A small contrastive image-text model, trained from scratch.
Model: 6.4M parameters, 48-pixel images, encoder arch resnet, encoder norm batchnorm, encoder activation relu6, text encoder layers 6, text encoder norm layernorm.
Training: 6700 steps, batches of 256.
Data: 90422 training examples, 19.0 epochs.
Rows from block 2 of the text encoder of a small contrastive image-text model, named by matrix and row number. Rows with one number belong to one neuron. Each number is 500 + 50 x the weight over its row's rms, rounded and kept within 0 to 999. All counts start at 0. Numbers have three digits each.
After each neuron's rows are labels from the 100 texts, of 14848, where the neuron reaches its highest value: "tokens" is the input token at the peak. Only what is clearly more common there than usual is listed. The data: photos of plants and fungi (iNaturalist). In brackets: how many of the 100, against the usual share in percent.
# fc1: MLP up (text_encoder.blocks.2.mlp.fc1.weight, 1024x256), inputs 0-63
# fc2: MLP down (text_encoder.blocks.2.mlp.fc2.weight, 256x1024, transposed), outputs 0-63

fc1.227:474500504534516491616494497502402488490533482498513581496479505500505515506498661504506509487521404506485500492637482469581476578500500462518518500513493500484627500512508498565674471489477495
fc2.227:407496552492476446586500521503501401493503372501541458401435430507482539526500405536500476517510503466534500502500516547485564512549642497357498495516529510492645488518413509516498501490434476
tokens: "vulgare" (39 vs 0.1); "order" (26 vs 5.8); "morio" (24 vs 0); "cactaceae" (11 vs 0.2)

fc1.291:508501517557500499500502560501500499500578500493500680499496492587529485501524511511451481501500500511618501500482513501599500500500499425481500518501492506496695455500484500526536501493488500
fc2.291:498500497509500506500490503473463498499449498500499501520504501486463501496500515498544498518503511457414453481461511500510489500658496507501447521511514540504500484523490072500501502563475508
tokens: "wislizeni" (41 vs 0); "imbricata" (33 vs 0); "brittlebush" (14 vs 0); "cylindropuntia" (12 vs 0.1)

fc1.495:540485495499438523492500491503459496499499499439497471467462467509504568501508500546530507406508501583509488499507485494448498491200503521554501454611501488346499551491581516465493493499477694
fc2.495:544457479501542472499316501401452498444516561500474492629499492502588497618482500496495506499519615530501500533524387519499511477498495500555403412610499388504485563408615503389496487504500502
tokens: "lamiaceae" (83 vs 0.2); "lamiales" (17 vs 0.4)

fc1.762:499497404715492494501497498497500522500500504502494508497415491499497500385499476334498500500504498503498468531503500485500504533501487497520494499512709500627499494499519494494500582669435500
fc2.762:501353500497503536503494499515391501468498500476552501539499429484444500515519521500557499540500500401528495485500484481505490497512499498511689504500489499500484433498526457477504341495498478
tokens: "paint" (16 vs 0); "foamflower" (9 vs 0)

fc1.619:498487379481468500500484484469495499496488477474486606544500498500488537500501519513509525259503514529400491507510511499536499500319504510531460522512552516486500499520500488498500500485499501
fc2.619:499511498488501429499496500499508498444502498502487440500501531499506460492500499510500500709497547506502505494500501564484501500509497607516499468500495500499396499500486500565500500500501414
tokens: "bird" (36 vs 0); "geraniaceae" (28 vs 0.1); "rapunculoides" (26 vs 0); "villosa" (10 vs 0)

fc1.608:499479357498475500501500494491472494498500496488497560541559510488504652499504503515504499199508504532496489503502500450524478496273500446511480523500610500467500499502499495493499498490485536
fc2.608:501495498474506472500500470499499524496486500502495501503502520420517444485502500502500500676495515500494504495500479529485504500496451726693496415500500483500502533498492500498496498500504428
tokens: "bird" (36 vs 0); "field" (33 vs 0.1); "rapunculoides" (26 vs 0)

fc1.289:492494501481499493498552492594496498602498478496500495498456474492457514504500491577526538502503500500774499499534491499498520500507501501617519496524498495492667508539488494497490497477395500
fc2.289:575500500503484501486501530500500500503500522433538500499499418531478497500465502501613449500500498495494495496460501498518499465823492437499500500500500501500488500489547104500541474510500500
tokens: "caryophyllales" (100 vs 0.5)

fc1.510:473485535487491492494500525499550487493492481519500501491478500514500513509501507518501509459511502471478438501509500499488499521480506500516487520539583506494492460552446501541483495509468496
fc2.510:396515553575554467499384497501489403360545427578438502488501539481590502543486410500500584503586532401510481326530449494523498613491503430534517498466491450495501514500412473500368471501500471
tokens: "lamiaceae" (65 vs 0.2); "dead" (28 vs 0.1)

fc1.179:562501496500491494500665500537513500500500534500499500491485463394478500501497500500517508500500425498642456501507549500499561499501516500456501533496500498527500472493526503498497496499515500
fc2.179:500459500502514502495498532521467500500499500531462502500542473502508519504500484500502491545500502478501498486500497501505499500613501494503630483501504429502427501481504397439496406501500500
tokens: "polypodiopsida" (100 vs 0.3)

fc1.73:406500502542509502500501485501442500500601501502501572521587588497546513500498499500484503327500496496507496465503499497519486504511563520501496482482501476508556640494502500501491497500689500
fc2.73:500501637496500500499500499501469478500468451500501500453500499500499508499497499552539501520502500488484506497486498500391500499504502501497500498499498497500496506491487132498488500501488500
tokens: "asparagaceae" (64 vs 0.1); "," (36 vs 17.4)

fc1.527:516534471502510499490522532554579491495508519569500508500440495528501504506500494500512500201517331501501502501518495490588483491443520458510585507499490500492500503498499501500519498496502489
fc2.527:521511438485488497497410455500493507487491500466527499499485520499482456464334498501555499500398540521499490493518499500511504441587484515535491496517484500505498556448510459451497473500531480
tokens: "germander" (35 vs 0); "scabiosa" (33 vs 0); "meadow" (28 vs 0)

fc1.411:496519490500498501500500500497480500500549482502500653473505519501504500500500496500503556261500500500346520493499501475686499500334501306497508704488535552500501492499475604495499518520503501
fc2.411:501528498466500486500468475500516521500462500498496491500500554380500482632421499476502496531407503500501499494500501512501500470533495627507499392500499500501499512484500500500500491500503435
tokens: "ground" (46 vs 0); "geranium" (28 vs 0.1); "creeping" (26 vs 0.1)

fc1.271:500495516500448501580497482500498501501487486407494498493499431502523448435520555479496500510413507564499507505496504552500500436507474507498449444499491465501614502486507500500495500489487500
fc2.271:430504502452501471450500476500482498397492473501500502500497501350500500500504500501492579500542561502500331475500503499500500566501505602702424608588303502499494499512447500507464501500497321
tokens: "flag" (36 vs 0); "hypericaceae" (35 vs 0); "asteraceae" (16 vs 0.6); "common" (13 vs 0.4)

fc1.161:524485501499473493602500536482476614603498490455664500582439479497522493501512509342504510503477501508515500514543500499499502500501350544533487504594497500500499495504543500496500502498497496
fc2.161:500498501502535291381496352500500446486500500500314502500521524501501511501528438502466498532662499508499407500533500499500535500442532494501489507499503496499364505490500500500484507500502464
tokens: "marigold" (47 vs 0); "st" (35 vs 0); "eyed" (18 vs 0)

fc1.349:530500329500456500500498486493517500500534505462500523552582489466494500500481530500500487258500500500483504541500613437639461443385500501502503550457511540497500499500500500500577502496524498
fc2.349:541500498449489500500437472500506525497453500477501415484502498494505432484464500509554478710425530501499500483499484576448500456566463561509474356501499491501425516424508495509500473500506413
tokens: "ground" (46 vs 0); "geraniaceae" (28 vs 0.1); "rapunculoides" (26 vs 0)

fc1.422:500498519497497503500501500501497706501493480500500496500515500499500517499500501499499502499442501514596501501485501499500505500500500550490500500499568500584540500501500501503501515500551502
fc2.422:499521496500500499503435500499514493498502513500501500504499499512498502501479500505515500498503524500491500509500503500500482499867502479500501476501499456522499518501500135501500502487515499
tokens: "cactus" (66 vs 0.1); "devilshead" (34 vs 0)

fc1.211:522496432500484695703501500521500499499501499500494503478500489429509567500485500504516503445501501558489492538499501416500456479498501498501521504481500500395500463501500499500500482500475500
fc2.211:499499500499508484500500489499492310491500499500480473500620505422500487498557514540500474513579504449498481485507489502498514450501495463549493482503442520447434507409500498483535473492561484
tokens: "hedge" (40 vs 0); "field" (32 vs 0.1); "daisy" (28 vs 0)

fc1.134:497495488495500487500565497499484508499496530500497497499457492497441496501496501473530508511501359473512417497549495496494611493522485494503502518528498523534497503491589497495493465499472498
fc2.134:507397496494464502504495492501428488501498522455542498514499365500375544507553494521579486499499496454500417536519498498502499498638500408568558500505501513494446479498548414485500374497500512
tokens: "cinnamon" (26 vs 0); "clayton's" (23 vs 0); "lady" (20 vs 0)

fc1.573:515485396499471500749499465477496676500485500414506499648529482475454502503542602326490523500428500521500497550514507497518551550501480500504468557476587500567499470591550496497618500500528499
fc2.573:539304507506543442492582371514443494501500506491444499500577506357501516630513506503512500499518498489501499453502438491488500423352503497501501503323500478500499506480560505426500499501503337
tokens: "marigold" (47 vs 0); "tropaeolum" (23 vs 0); ")" (20 vs 5.7); "annuus" (10 vs 0)

fc1.21:466483513584585483485684496498554492543494473500489547472491430480440475504490501513507561512508368498468544495589503534650537624514423476483584556485518488486640544523626485625558603492528486
fc2.21:517505585500319511501432501568524498468502548414525498387451423506499494500493526502501466501487471572569500548500500500391495452582496501450510448502496497557497500486499473505542500529504494
tokens: "pinaceae" (100 vs 0.1)

fc1.493:510500522551499500500501500501500494499606500499501564500497500577540491500502512514493492499500500504628499500421502499500499500496529461441496505501496501554565450500500500502513514498499500
fc2.493:499500496506497501500497500487500496499474495490500501503500500497477484498496555502561500538504502483400480498500524499500496500640445502500489506502502540505483499506493000500500500561500502
tokens: "wislizeni" (41 vs 0); "acanthocarpa" (32 vs 0); "banana" (27 vs 0)

fc1.738:497517500500497499528493709500500471497501554495528495582445432559485496504499528453504428502520503500452500567496515482497478502472476534511498515569499500507563459795501516502713546503465498
fc2.738:469508513500500501500394544487516429426555485512469494497466513528498555499697499546426499527634508504501380506494525504522498527485567509552457550664503559505500463516460485517500519515443522
tokens: "solidago" (32 vs 0); "magnoliopsida" (31 vs 4.6); "greens" (30 vs 0); "archangel" (7 vs 0)

fc1.419:573499553497612500500498634489607500500496502497529506499545499526503500501506524500475441501500503507539500498389497521592498494502507442440494556420500496546777367498528498549514521498497497
fc2.419:545410486503502493501482500411363513483447563457593499560513438491407447499539611451498453529499525429433447513474497514493497493544456520500460502526516522522500498500560350483595504636501506
tokens: "wislizeni" (41 vs 0); "magnoliopsida" (37 vs 4.6); "apple" (22 vs 0)

fc1.200:498542512495435493500543471544512496498554463451496499494455504461495475500500510486432524334503483515614440508542503436569501491506598573574459464517487508513521484501491497592505503483467497
fc2.200:536497528505461515501499434612491499510502508448490497449432435500527500499401509480591500511500500500496497494506423478499490479569500500503504427501509452551499513456525263466493479573421500
tokens: "liliopsida" (100 vs 0.5)

fc1.508:494478485606499489686500478396472509501501500455501554503508468496499522500505494288484504386500418606527412515507500505504535522505517443498428489483498502513570522507650500501511500500542499
fc2.508:421477521496575500475500340494452499468484439519498499502501500500500504502552465502499533501500498500500500451495490512465537558512502500434496553465502466500508500551429396493299532514500451
tokens: "order" (36 vs 5.8); "parviflorus" (36 vs 0); "water" (19 vs 0); "cactus" (9 vs 0.1)

fc1.333:500553500500488717500500492628496499500500500498500500499450496567503440500524557439500504500471448502492561539522507414501468495493499501505552489500497547500500547590504654528501500499498500
fc2.333:500507500516502500507312573492463448346530532500500436499503498497475522537525508520483422523519588501508481498496500513514500499506526572633490491672500509507506502498499499440578505502503500
tokens: "lady's" (40 vs 0); "virgaurea" (32 vs 0); "cypress" (28 vs 0)

fc1.482:497454500498486499510496612500498499498499466497499496594490427642473494500501503500526500506502501497500519499505508502500494484508412423505530499506495500499765504505554497499500473498497499
fc2.482:502411499511536275511496502471412504487500503509554500504538479460488517501492478498518496514498522310500501442445492536511498497524515506502489500500514488502518530488503500474547497533503512
tokens: "caryophyllales" (41 vs 0.5); "fabales" (28 vs 0.3); "asterales" (17 vs 0.6); "magnoliopsida" (14 vs 4.6)

fc1.315:498469504598448409496586486495477501498592499456500499501453500391505501351510578500502500502500516502554501500515500544463619491504501548539494508663503518510497453518491500498500500516471500
fc2.315:439622499499500500500367500501528501441499483499457497492468527500532499501498500497431499500499569499535199502564531500507498498524550612588409523586501504511483498498377445522483531501500499
tokens: "convulsion" (35 vs 0); "pipsissewa" (34 vs 0); "cochemiea" (29 vs 0)

fc1.133:473502463490584500500495534472501497504477500588500558500418430581476500502503447501505506420500497500454495479529516536634500522495466365500597534504539498462496388559469498491443449473483499
fc2.133:376530417495507500503393506493504545524440473656500500497497570556516479473432409499500564500405497524499509514566510512508501545604487453502504499531496505497500500569457495501405475492499500
tokens: "magnoliopsida" (51 vs 4.6); "novae" (27 vs 0); "rosa" (22 vs 0)

fc1.61:494472348498500493725496462395489501501493502470504612510490478500498496500502582485505499500500499521499396557570500510666573551522495477518452500514498501499525501500599501502643480495484499
fc2.61:401559562504498470527482502499547411434522412527503500361462527479502512557444426521513538499540497469502493425506516498517511531546619499423500503500505502508540524517385434508434497499490478
tokens: "malvales" (34 vs 0); "cylindropuntia" (30 vs 0.1); "thistle" (25 vs 0.1); "pseudoplatanus" (11 vs 0)

fc1.363:542493497500418496499499491447406492498500493426498505495485490533479524500491504545506502296529502604497446498501462500499500526339502384515490527588498498272500503498505496463499501481447647
fc2.363:557505376504467477493319502292515494497504557418502500534575445379502498499475551511510471505500570510499485529508500519509499437500498561505316500500493500500495501459506492502591500504605501
tokens: "creeping" (42 vs 0.1); "butterfly" (27 vs 0); "marianum" (25 vs 0)

fc1.502:497500500497481474496500479500558499535500488535472499493528501488505496501500500511500518502507500500557500499491486500493580501504500500498492512492498493500572501500500499498499499485489497
fc2.502:568499497508486500502499500445497497500503518431518500501500453501481472501501551501568498517503498485462487500489500500503500476789433488499500500507500538523449499500549000498564497560499500
tokens: "wislizeni" (41 vs 0); "coccineus" (29 vs 0); "engelmannii" (22 vs 0)

fc1.478:519454500500448500646500502525501500500500508471499566497498495383535500500500553459492507499500500523501507634500526488500491486500500579499522468494500535488693531578485500515501643500500500
fc2.478:499498595501516506478540428620480477474507434504476495397475513409606501558488489502512552519539500482497505459506470499483494508496501508659513476487503475500492519499491461480393487537498471
tokens: "magnoliopsida" (38 vs 4.6); "iridaceae" (36 vs 0); "fabales" (26 vs 0.3)

fc1.56:428500503498481544497490499499500584500491499499499498502466500660500511500501497431520500503487501498513502473498494502500473500503503503508500453544686498636499500521491765470422442558440500
fc2.56:408601500504492501499499484500535458501520399612506495461490601495502446568449425486512554565491500499517489495552504501511497595624480455540500499501491505560499503494348464506344500515493488
tokens: "flowered" (35 vs 0); "woundwort" (28 vs 0); "magnoliopsida" (23 vs 4.6); "lamium" (14 vs 0.1)

fc1.617:482494497502501486501703496560489500500502500498500501501333459496499500500500500501525544500500295500557494550547565496500690509395511499501502560535507497563500501499530592499471497541500500
fc2.617:433401495501502500509500532500394498500503504616552499514500414500440503501532498500593499527500501486504476497594496500502500570621500495554500486503500492500507476567510395488459472500500381
tokens: "polypodiopsida" (100 vs 0.3)

fc1.757:499500395522500504738495499523438496500501489499502549484479470530495527505434483433506486490375500491496501508544525491630470526502516409507513489522500535495726535568496495490489473493493498
fc2.757:486477504499445475533609542500393433495500462512507499480427396501497514529474478533554506455578509464582499499498489504510529513507542500501500479545499528487517407540502500584493440492421406
tokens: "teloschistales" (43 vs 0); "magnoliopsida" (40 vs 4.6); "proteales" (17 vs 0)

fc1.501:499500500670471451500500497500452500500676467482498701490501552494502514500501499500501513304576500503500511518525501428508500503341500503499532766450523497502500506502475622500508519613481500
fc2.501:525502500501490472502493483500543510410506521469503499501498517378486499726453525500501479499481605505501500500537506499500325414502478687550491501501500502578460513455503520499533478501500500
tokens: "ground" (46 vs 0); "creeping" (26 vs 0.1); "virginia" (15 vs 0); "reptans" (13 vs 0)

fc1.675:499561500499453476486481488495449646488490496489504496538435594488504496502498499479509511447485535506596494509517499514492525501511506603520431497641533491506493529499499595491485556494457490
fc2.675:500556504497463494460488500500558497433498494466498501410498493487591490606469530500431486499501511607508468504486531523477507501542519506489495474479498522642491474502459486534500545497500293
tokens: "celandine" (39 vs 0); "ranunculoides" (27 vs 0); "vetchling" (27 vs 0); "cowslip" (7 vs 0)

fc1.747:499656497496501634529499500554587498514495526500648500504476497508501493501491525514467501451503196500480479498552480481635499487463500443504502497495497702490528495512500495522493493494500499
fc2.747:477468502409498502501501530501454442477501494500509374501495431705466500538585501533498474504498510500504494523500505499500494534557499493498517522531501518500526477536493371486499502501492501
tokens: "lady's" (40 vs 0); "golden" (22 vs 0); "conebush" (19 vs 0); "sickle" (17 vs 0)

fc1.436:508498423537482499933516472471495501618499500529496500500507497460508472244495476467505483500418479499501504499502531507507501504546447506506498487500470500503528553475540499492507497500512485
fc2.436:500504389520524496500295512288500500487508498516502520586519499465495513509474467500501499495502492480501500485504501486556453500514523494500500538496504499501495501500499443494500493511500489
tokens: "chicken" (37 vs 0); "orange" (32 vs 0); "norway" (31 vs 0)

fc1.622:495501501553469437498527487499503497499720496469495499510464538469500495502586504500499513501502500511526493517522549570490744499505503509516304507628549500636498451500491615498499631613491496
fc2.622:368502487501500500504432549473429499481502458521548500519502472398480501502517500500501498505500543492501456501501509507501483558572504573698499505558500510500502501529388476499470501500494501
tokens: "polypodiopsida" (76 vs 0.3); "asparagales" (24 vs 0.3)

fc1.634:685477478493510498500499492508513500496454485496491528496510502496497406252598537501493507524484430501420536503505515500496561496500319502488507445491494537486497508500490500576503501500501499
fc2.634:444589467500501496500562500551512494499501490536508500499597480380497500500473310492499499568500497534533545518499515501494505524538511501500514482388501510531500512503320473516454503501566469
tokens: "pinaceae" (50 vs 0.1); "family" (50 vs 5.8)

fc1.164:500494496563499498500479495414475505494542493488495509493506492514534508329504482498506529503504529553538502500436499526499523597509528505487419485521499492526535498515511496488514568497500525
fc2.164:500501439465501516500108496482500487503476500500455493509511501501509537532488499505500500495500495503505325509543500483516477467546516495508500500504500500487437500500500295464500501441513497
tokens: "sulcata" (39 vs 0); "cochemiea" (29 vs 0); "protoparmeliopsis" (19 vs 0); "agaricomycetes" (13 vs 0.1)

fc1.463:504503505507500500502503500501498500501624500500501588503521502552513498496500500502431500499500499499579497501405495499503501501497497484421490509465498500554621500493500502499501510500499502
fc2.463:511484496504500501499498500489492492499442496458500501505501500500485494498500562502536500512507501481391497497470510499500497500626498446501497505501500545500497500500496006500500500529500501
tokens: "wislizeni" (41 vs 0); "imbricata" (33 vs 0); "echinocarpa" (23 vs 0)

fc1.667:494500535501507500500500501500498657539500463500500498499506500506500546500500500501498503500444500552608500464476503568500504501500506501483453501500657499588500500506499500500500571501554500
fc2.667:498544494500499499506385498500520490499502501500500500503499500546512501502477500508502500498503500512497500515500505500499473501852502485501500478501499458543498511499499171503500509469507500
tokens: "echinocereus" (37 vs 0); "echinocactus" (34 vs 0); "grahamii" (29 vs 0)

fc1.221:464490462658514512500500500498457498499501488500500502504541502566473552500520478506501521500501500499467536500500495495500488522479499369450519547500936496640500517501472523498435454686500638
fc2.221:488487497500539500509492488498434501458500490502501502515501490476498499628498489498533500501502509448500498493501474500507500505501509500519500500495579492799506500500496481497495464778507498
tokens: "geraniaceae" (52 vs 0.1); "magnoliopsida" (27 vs 4.6); "liliales" (21 vs 0.1)

fc1.304:496501535482499491573494491494495534494489495497642485594482501496517438501509505375502510511502543503507529497498489506490500497515339519498490503519482488503500500507495499496500508492500490
fc2.304:491485500486562445416495433500491446408486487553283501502499541501525502500549465500468578499609500513500434507575432500500501577439529500597500501545502500499400516503498500501378500500498501
tokens: "common" (35 vs 0.4); "asterales" (14 vs 0.6)

fc1.397:508498580495526500500496500498564499500495498497500499499500354585498500504558513502503495501502451554498501490500497500500499499520505457499510506474497500499844432494626477498510491428486497
fc2.397:550333499501501500506495503495449504488432544454520495517501485494474482501523563488518457567497520382498499504500502506466497486561462511500516527521501514507413477502522348415605502567500506
tokens: "fabales" (70 vs 0.3); "banana" (30 vs 0)

fc1.106:498482478495502610839477497500485499684491497496499495515399420613544504502624505502528516502458501500466499499517499435499474514529334500509543500568500516502642506504541499499498494498487584
fc2.106:499499502504500500499498489500490470494503492504580506467498490469423493502501497496517490637510501364495500493572523465499500500559502494495517551412501502551492499501498155500514498563499410
tokens: "chicken" (37 vs 0); "agaric" (31 vs 0); "fomitopsidaceae" (22 vs 0); "polypore" (10 vs 0)

fc1.690:486500594498522510492500533510499494498500500498683496497488493610499499501500501458498468500502500463500577490501495500488499543504489374488586500499467492494499483484482688494500501495500500
fc2.690:507508500500582500518340503500484499436504500521399413499500526500609500487502490500447503501500630553523499505501454509511451505500501683572500391631491453502505532487499488446472514499500500
tokens: "magnoliopsida" (70 vs 4.6); "vulgaris" (30 vs 0.1)

fc1.206:500504426493554495686497485337486498499498609519512582560498502500495500511485500499507464437501503538505449510513499551647545500498500417398405501518502487496499500498543502501501491489506500
fc2.206:468565573528475490499494494500534438505519463499503528414412510501499501541421487501577526499513491498499444469531506486541503495564532473504505501499500522502532473443442478502472495502464425
tokens: "common" (34 vs 0.4); "cylindropuntia" (30 vs 0.1); "thistle" (25 vs 0.1); "willie" (11 vs 0)

fc1.229:509479503495671533512496523482494499498491533496560611498651494571516514506508528502455402501501503505491503494480479507608457494502513455455506531448499490500579499460536498476676490495727498
fc2.229:487458495494516499499489500478440498441483482507489497503517512477509560544572501500389496519539523458438500511481501529455498506526573525486486549505495509501500462502482280490479518503510447
tokens: "magnoliopsida" (35 vs 4.6); "imbricata" (33 vs 0); "mesquite" (32 vs 0)

fc1.569:500500517500501499570508743623501570541501505522540500500503511661504500499499499477501511454382504470533520507478513504503501499500497500494595527513500507512591480501501500549508502500429529
fc2.569:605486499501510500500499500498490506500499531486513499504586434387420501501495501495530426513501505463499514483379484500446499428676515504453499466458501466500528529445557282468626523501555502
tokens: "fabaceae" (46 vs 0.3); "candy" (41 vs 0); "ranunculales" (13 vs 0.3)

fc1.376:504509489469491698497512498521508555536481530484500476508499538505536495510495490505498506480486497495535486501505483415487488468483525516513500435462723528508497519497502527490489484482499652
fc2.376:517486426500496468453454442488457440473514523433561501525371269468415472529442488488648499511503506527511436526522452502496520474506493503551479441563499466568307541458591499481500474507503481
tokens: "slipper" (38 vs 0); "clover" (29 vs 0.1); "water" (27 vs 0)

fc1.348:580487492494495580807489499500469500597495499511500500503473497518502500397521502501541535501424443508491499497567506499500500502500397507580500496562508527497548520507522500493491499497466635
fc2.348:509502502501512497500408432494497468495511498501507500477503500430495496501497500496500499712511504461495452465606500499498500486589503498538504501471499500539502569492500128469502476536512463
tokens: "agaricomycetes" (43 vs 0.1); "chicken" (37 vs 0); "birch" (20 vs 0.1)

fc1.27:514474497544437497500530492495498619505515501505508544500506500496502551480494500448507514501485502501625499526484499520499532498501499503502487502515557499511525488499521503499507583581496494
fc2.27:505546496479463499501412500500532495500499526476494496487504500494521498501461507500498493500489502535510475541501500501500470483926504500504497475509495500521497499494501241501508510471509496
tokens: "cactus" (36 vs 0.1); "devilshead" (34 vs 0); "grahamii" (29 vs 0)

fc1.103:459507437475535498500500481555477496516499492575500499500500427499485499500480476501509500503519437551557511498556488481508513507503540553504560499498487488500519502494503497467494484499499498
fc2.103:527470520509500500402500500501494468500501515339509502475496453500450509500448503564614391497502529375496503482439502494545500470485492497525540519500507502500300500494500305342532450500498511
tokens: "class" (33 vs 5.8); "equisetales" (32 vs 0); "lycopodiopsida" (26 vs 0); "polypodiopsida" (9 vs 0.3)

fc1.403:498499550498497479484500499498564518497497468502488500477473581650528502505496520514508523502407503501492501489493497506500525507500510473488502507500713499500494640514488499499495491499475648
fc2.403:491652496515499404511498500497578478500512408519442509424427532527520493500384472559505501498513482538498496484514505495533521501516499392511502502500487497460498452502425442526494479426403479
tokens: "order" (32 vs 5.8); "engelmannii" (29 vs 0); "papaveraceae" (20 vs 0.1); "cactus" (19 vs 0.1)

fc1.166:519502556499496497522505516499706495498501503499502500499500494500484499502500500502501490462502502500533500496445500500499488499509503498493532544475490500499793394497506488543510501472483495
fc2.166:587424500522499419509498503487352508484462521420571500507518408392458465500500593500579468540503512325461500496464484503451499478600470511497472485500500515502500506492596279482566500579508516
tokens: "wislizeni" (41 vs 0); "banana" (30 vs 0); "ranunculales" (15 vs 0.3); "asterales" (14 vs 0.6)

fc1.765:551490449491476497650500498495400595682499491498497489523414499495502504403510503508534541501500491509502408502584504500499543500500504550552497481674500567456516582520525500494486500492480689
fc2.765:526495502389504491501284495455487492495491500424513481500498493407495468501501600484516503643504558500466501500532495528484500469575503590533472499501493495523503601500507285432498506506496497
tokens: "agaricomycetes" (72 vs 0.1); "comatus" (28 vs 0)

fc1.589:508498501491504643499499484606485684657460471479483493487535528622525499502496488430501523510226488607500557497500495488491451500503498485464522495458619494542496517504495500497502496556590500
fc2.589:497500512486515573502445480554492500491518485510508476495451494529501493531427451500569552502503502520500499447519462482493361507693500480539524422504479423500504560484501403496455466500491500
tokens: "echinocereus" (36 vs 0); "barrel" (36 vs 0); "rosaceae" (28 vs 0.3)

fc1.644:453631500484500610486480520497489499499494504501513479500503530607588505524539501483500508334500521507516559486500525503500431515488501500501519597501500499500495504496500673493485498495500499
fc2.644:566462485501475515502392572489513500502500561456500505439503457500511497478500569498406290511489560508526433537417502511500355473681500526483500482567500525518503502451500412426622517496532496
tokens: "fabaceae" (68 vs 0.3); "mayweed" (32 vs 0)

fc1.332:505492617507514504502500500500479563499500486498499504495500489584563413497486524391500396501487497468483505490465475498499494536509434365459503439441464454498500482498502544486492492500496499
fc2.332:516459494492608496504348484500461497374498502500404496542499598500533502500503501506499516499501562500500443500509480499501500503492502612609462496640502422498500552468535500450479499500498503
tokens: "marigold" (47 vs 0); "moniliferum" (29 vs 0); "bermuda" (24 vs 0)

fc1.448:493503539500495488522500500502500519500500503500525501501471495495503472500528602457500501500366500498470498507501528514521499493499337541501462503510500507496524505500444500559538530498500500
fc2.448:388554503501572423482493487500507443375502454590429501494500626503502523535530402505414543503640501476497500473569508499562500596422511493720500543498454503499500499517405499513405505502499445
tokens: "asteraceae" (36 vs 0.6); "st" (35 vs 0); "common" (26 vs 0.4)

fc1.657:499504424498501498499496492489477498497498435516491600503500530497501508502500486538502622240504506537492499497516496499540498517414500441500501587498517494447497503509481497470477492469476593
fc2.657:498513390414500496506419488441500505461480494500504501500545499408495475452479500510519501593477515539497500497499502534501501501489492551504421500506492509498492508500498490511500497410537453
tokens: "bird" (36 vs 0); "geraniaceae" (28 vs 0.1); "michaelmas" (27 vs 0); "knautia" (9 vs 0)

fc1.345:482470507557499532499561558653510500501587472478500499501351500550464628500491488500501500391500496591628578556559501498483505539501524505501579470528494499507500464536490500508501488483422548
fc2.345:307536574487499417458493501494502502483490437498524488498501478497455498522513500500502554501500501438500500369463567603500500582539500503500494551499501559510484500558388475612468545500505499
tokens: "class" (80 vs 5.8); "woodruff" (20 vs 0)

fc1.274:489485398503500500501504512500545594508508517512515500560504597500500496500541381358498501497499497497501499502505508501504542500501474506507501500505501500500502500507493707508495506497506501
fc2.274:439525499497566502497343497500487500485497290595498497491500552492509500503435404526527558523501514473500405436534478493497499509500514504562439493493485469498485562487408499494376465498500378
tokens: "creeping" (41 vs 0.1); "communis" (29 vs 0); "urbanum" (26 vs 0)

fc1.178:502500518474578500497544499604491500500499500533497498500500485500489509423500491559500501500500458505505522478501498503501500499500512508500590488500491480383813500498503498522481483376500502
fc2.178:504447504503514500499500501526410501483476500500507500516497488500495499503487500499556499501502512407500495481498475501506499497500495501556585501500506447504396500377508284417503451509497502
tokens: "pinaceae" (100 vs 0.1)

fc1.532:642440498547495500494633499493499502641500504507499483499521542485500638392500502500504523501500507503544521505466503510500543492506502519494532504498631500540497500496542494494518516565509732
fc2.532:594600500501491499501378499501595489500504563404446499457509504500536500501482619500467404591505503505513379510585500500501500368572504499502502500499496499545495500363522293487615511502551494
tokens: "cactus" (36 vs 0.1); "agaricomycetes" (35 vs 0.1); "cochemiea" (29 vs 0)

fc1.4:480475359735542521500479484485466500480481500600483573500503464508499507500509445385501520504502500484461504574501500492504469513500496450440510473483690493500496496504505608484468476538488500
fc2.4:501379501496581519501496495497345502428491499508508514544496489490493500507508489498539539515502531404499485407498432499500493519500500496515595482499491477490505472500546411439466390494493497
tokens: "sapindaceae" (42 vs 0.1); "sugar" (31 vs 0); "dockmackie" (27 vs 0)

fc1.253:535453539576496429500487500389494500500618503500502660483500429501528499500509575500500486500500520520500513500427483579500701499510500500433494500500499500598536476500579500442535534491474500
fc2.253:500499499501496488500498498323498499499500500500506497500500500498500477500500500498510500505502514490500385497500499500501500500698426499500420596519500595604479483506487127499500499568499499
tokens: "sulcata" (39 vs 0); "beavertail" (30 vs 0); "devilshead" (17 vs 0)

fc1.114:573495486500411488696502497499497541500500538489505502521500488450499502500498497426512508500341497499499502534508501501499604364500502501502467442500501496481569554500544500499504522485500500
fc2.114:463500512476642346432500419503472422469501449555455500493501577449544505533506454519492557528698500506490500457562475496499500536407501463728508501465350431438419500498498499500323501505499382
tokens: "fabaceae" (28 vs 0.3); "asterales" (25 vs 0.6); "poppy" (20 vs 0)

fc1.95:524501413479500488543494501478503582474478649495496489500501496450460504505504482499452444312499532428512325500517539500498500474478557549515465484521497499466500503595501628526580587481562496
fc2.95:499538506506492499504485498499505479451508384500505502419496499497519495519443495512502500569506509599497506497498422528439500500528510494564501440500468446499496520498498467500222513500443328
tokens: "meadow" (57 vs 0); "black" (29 vs 0.1); "flag" (14 vs 0)

fc1.506:500492524494500503500499499500497764500487487498498496494521488500467529500508501499431501500463500501628501501480499507500498500522500506490500500498647486602569500500500501501500500498519501
fc2.506:499526496501500499502405500499514493494502509500500500504499500534500502501485501504508500498504528500490500509500504505501479501864502483500501483502499484554499509502500146501500503489515499
tokens: "cactus" (37 vs 0.1); "echinocactus" (34 vs 0); "magnoliopsida" (29 vs 4.6)

fc1.431:502500504498498500515499494491490500500499485499489604501503500498500497444463500521509494504500504500622493488500479503499501500500506557504487496503496500492766500500495500495501499457481500
fc2.431:517401506501498515500499506500450498500400501448530500503500438500454503500482515500675499500501502450437493474439500495452488497596507460499497500499504501502502500498503134490501495509470502
tokens: "typhaceae" (31 vs 0); "wislizeni" (28 vs 0); "californica" (22 vs 0); "lecanoraceae" (19 vs 0)

fc1.250:505576483513502498498497682521508494492560497497494508480451498526497505509493484500502500157509505499501505500535502494506490500387511419513529503500497498499496501500510539495499489506499491
fc2.250:597377500479487497526476466501520501498448515452496499498480464470492473476371547506547317538462512497500466483502474499500407379629492511519481470516484481500459571402508485468621469490517486
tokens: "meadow" (55 vs 0); "scabiosa" (33 vs 0); "flower" (12 vs 0)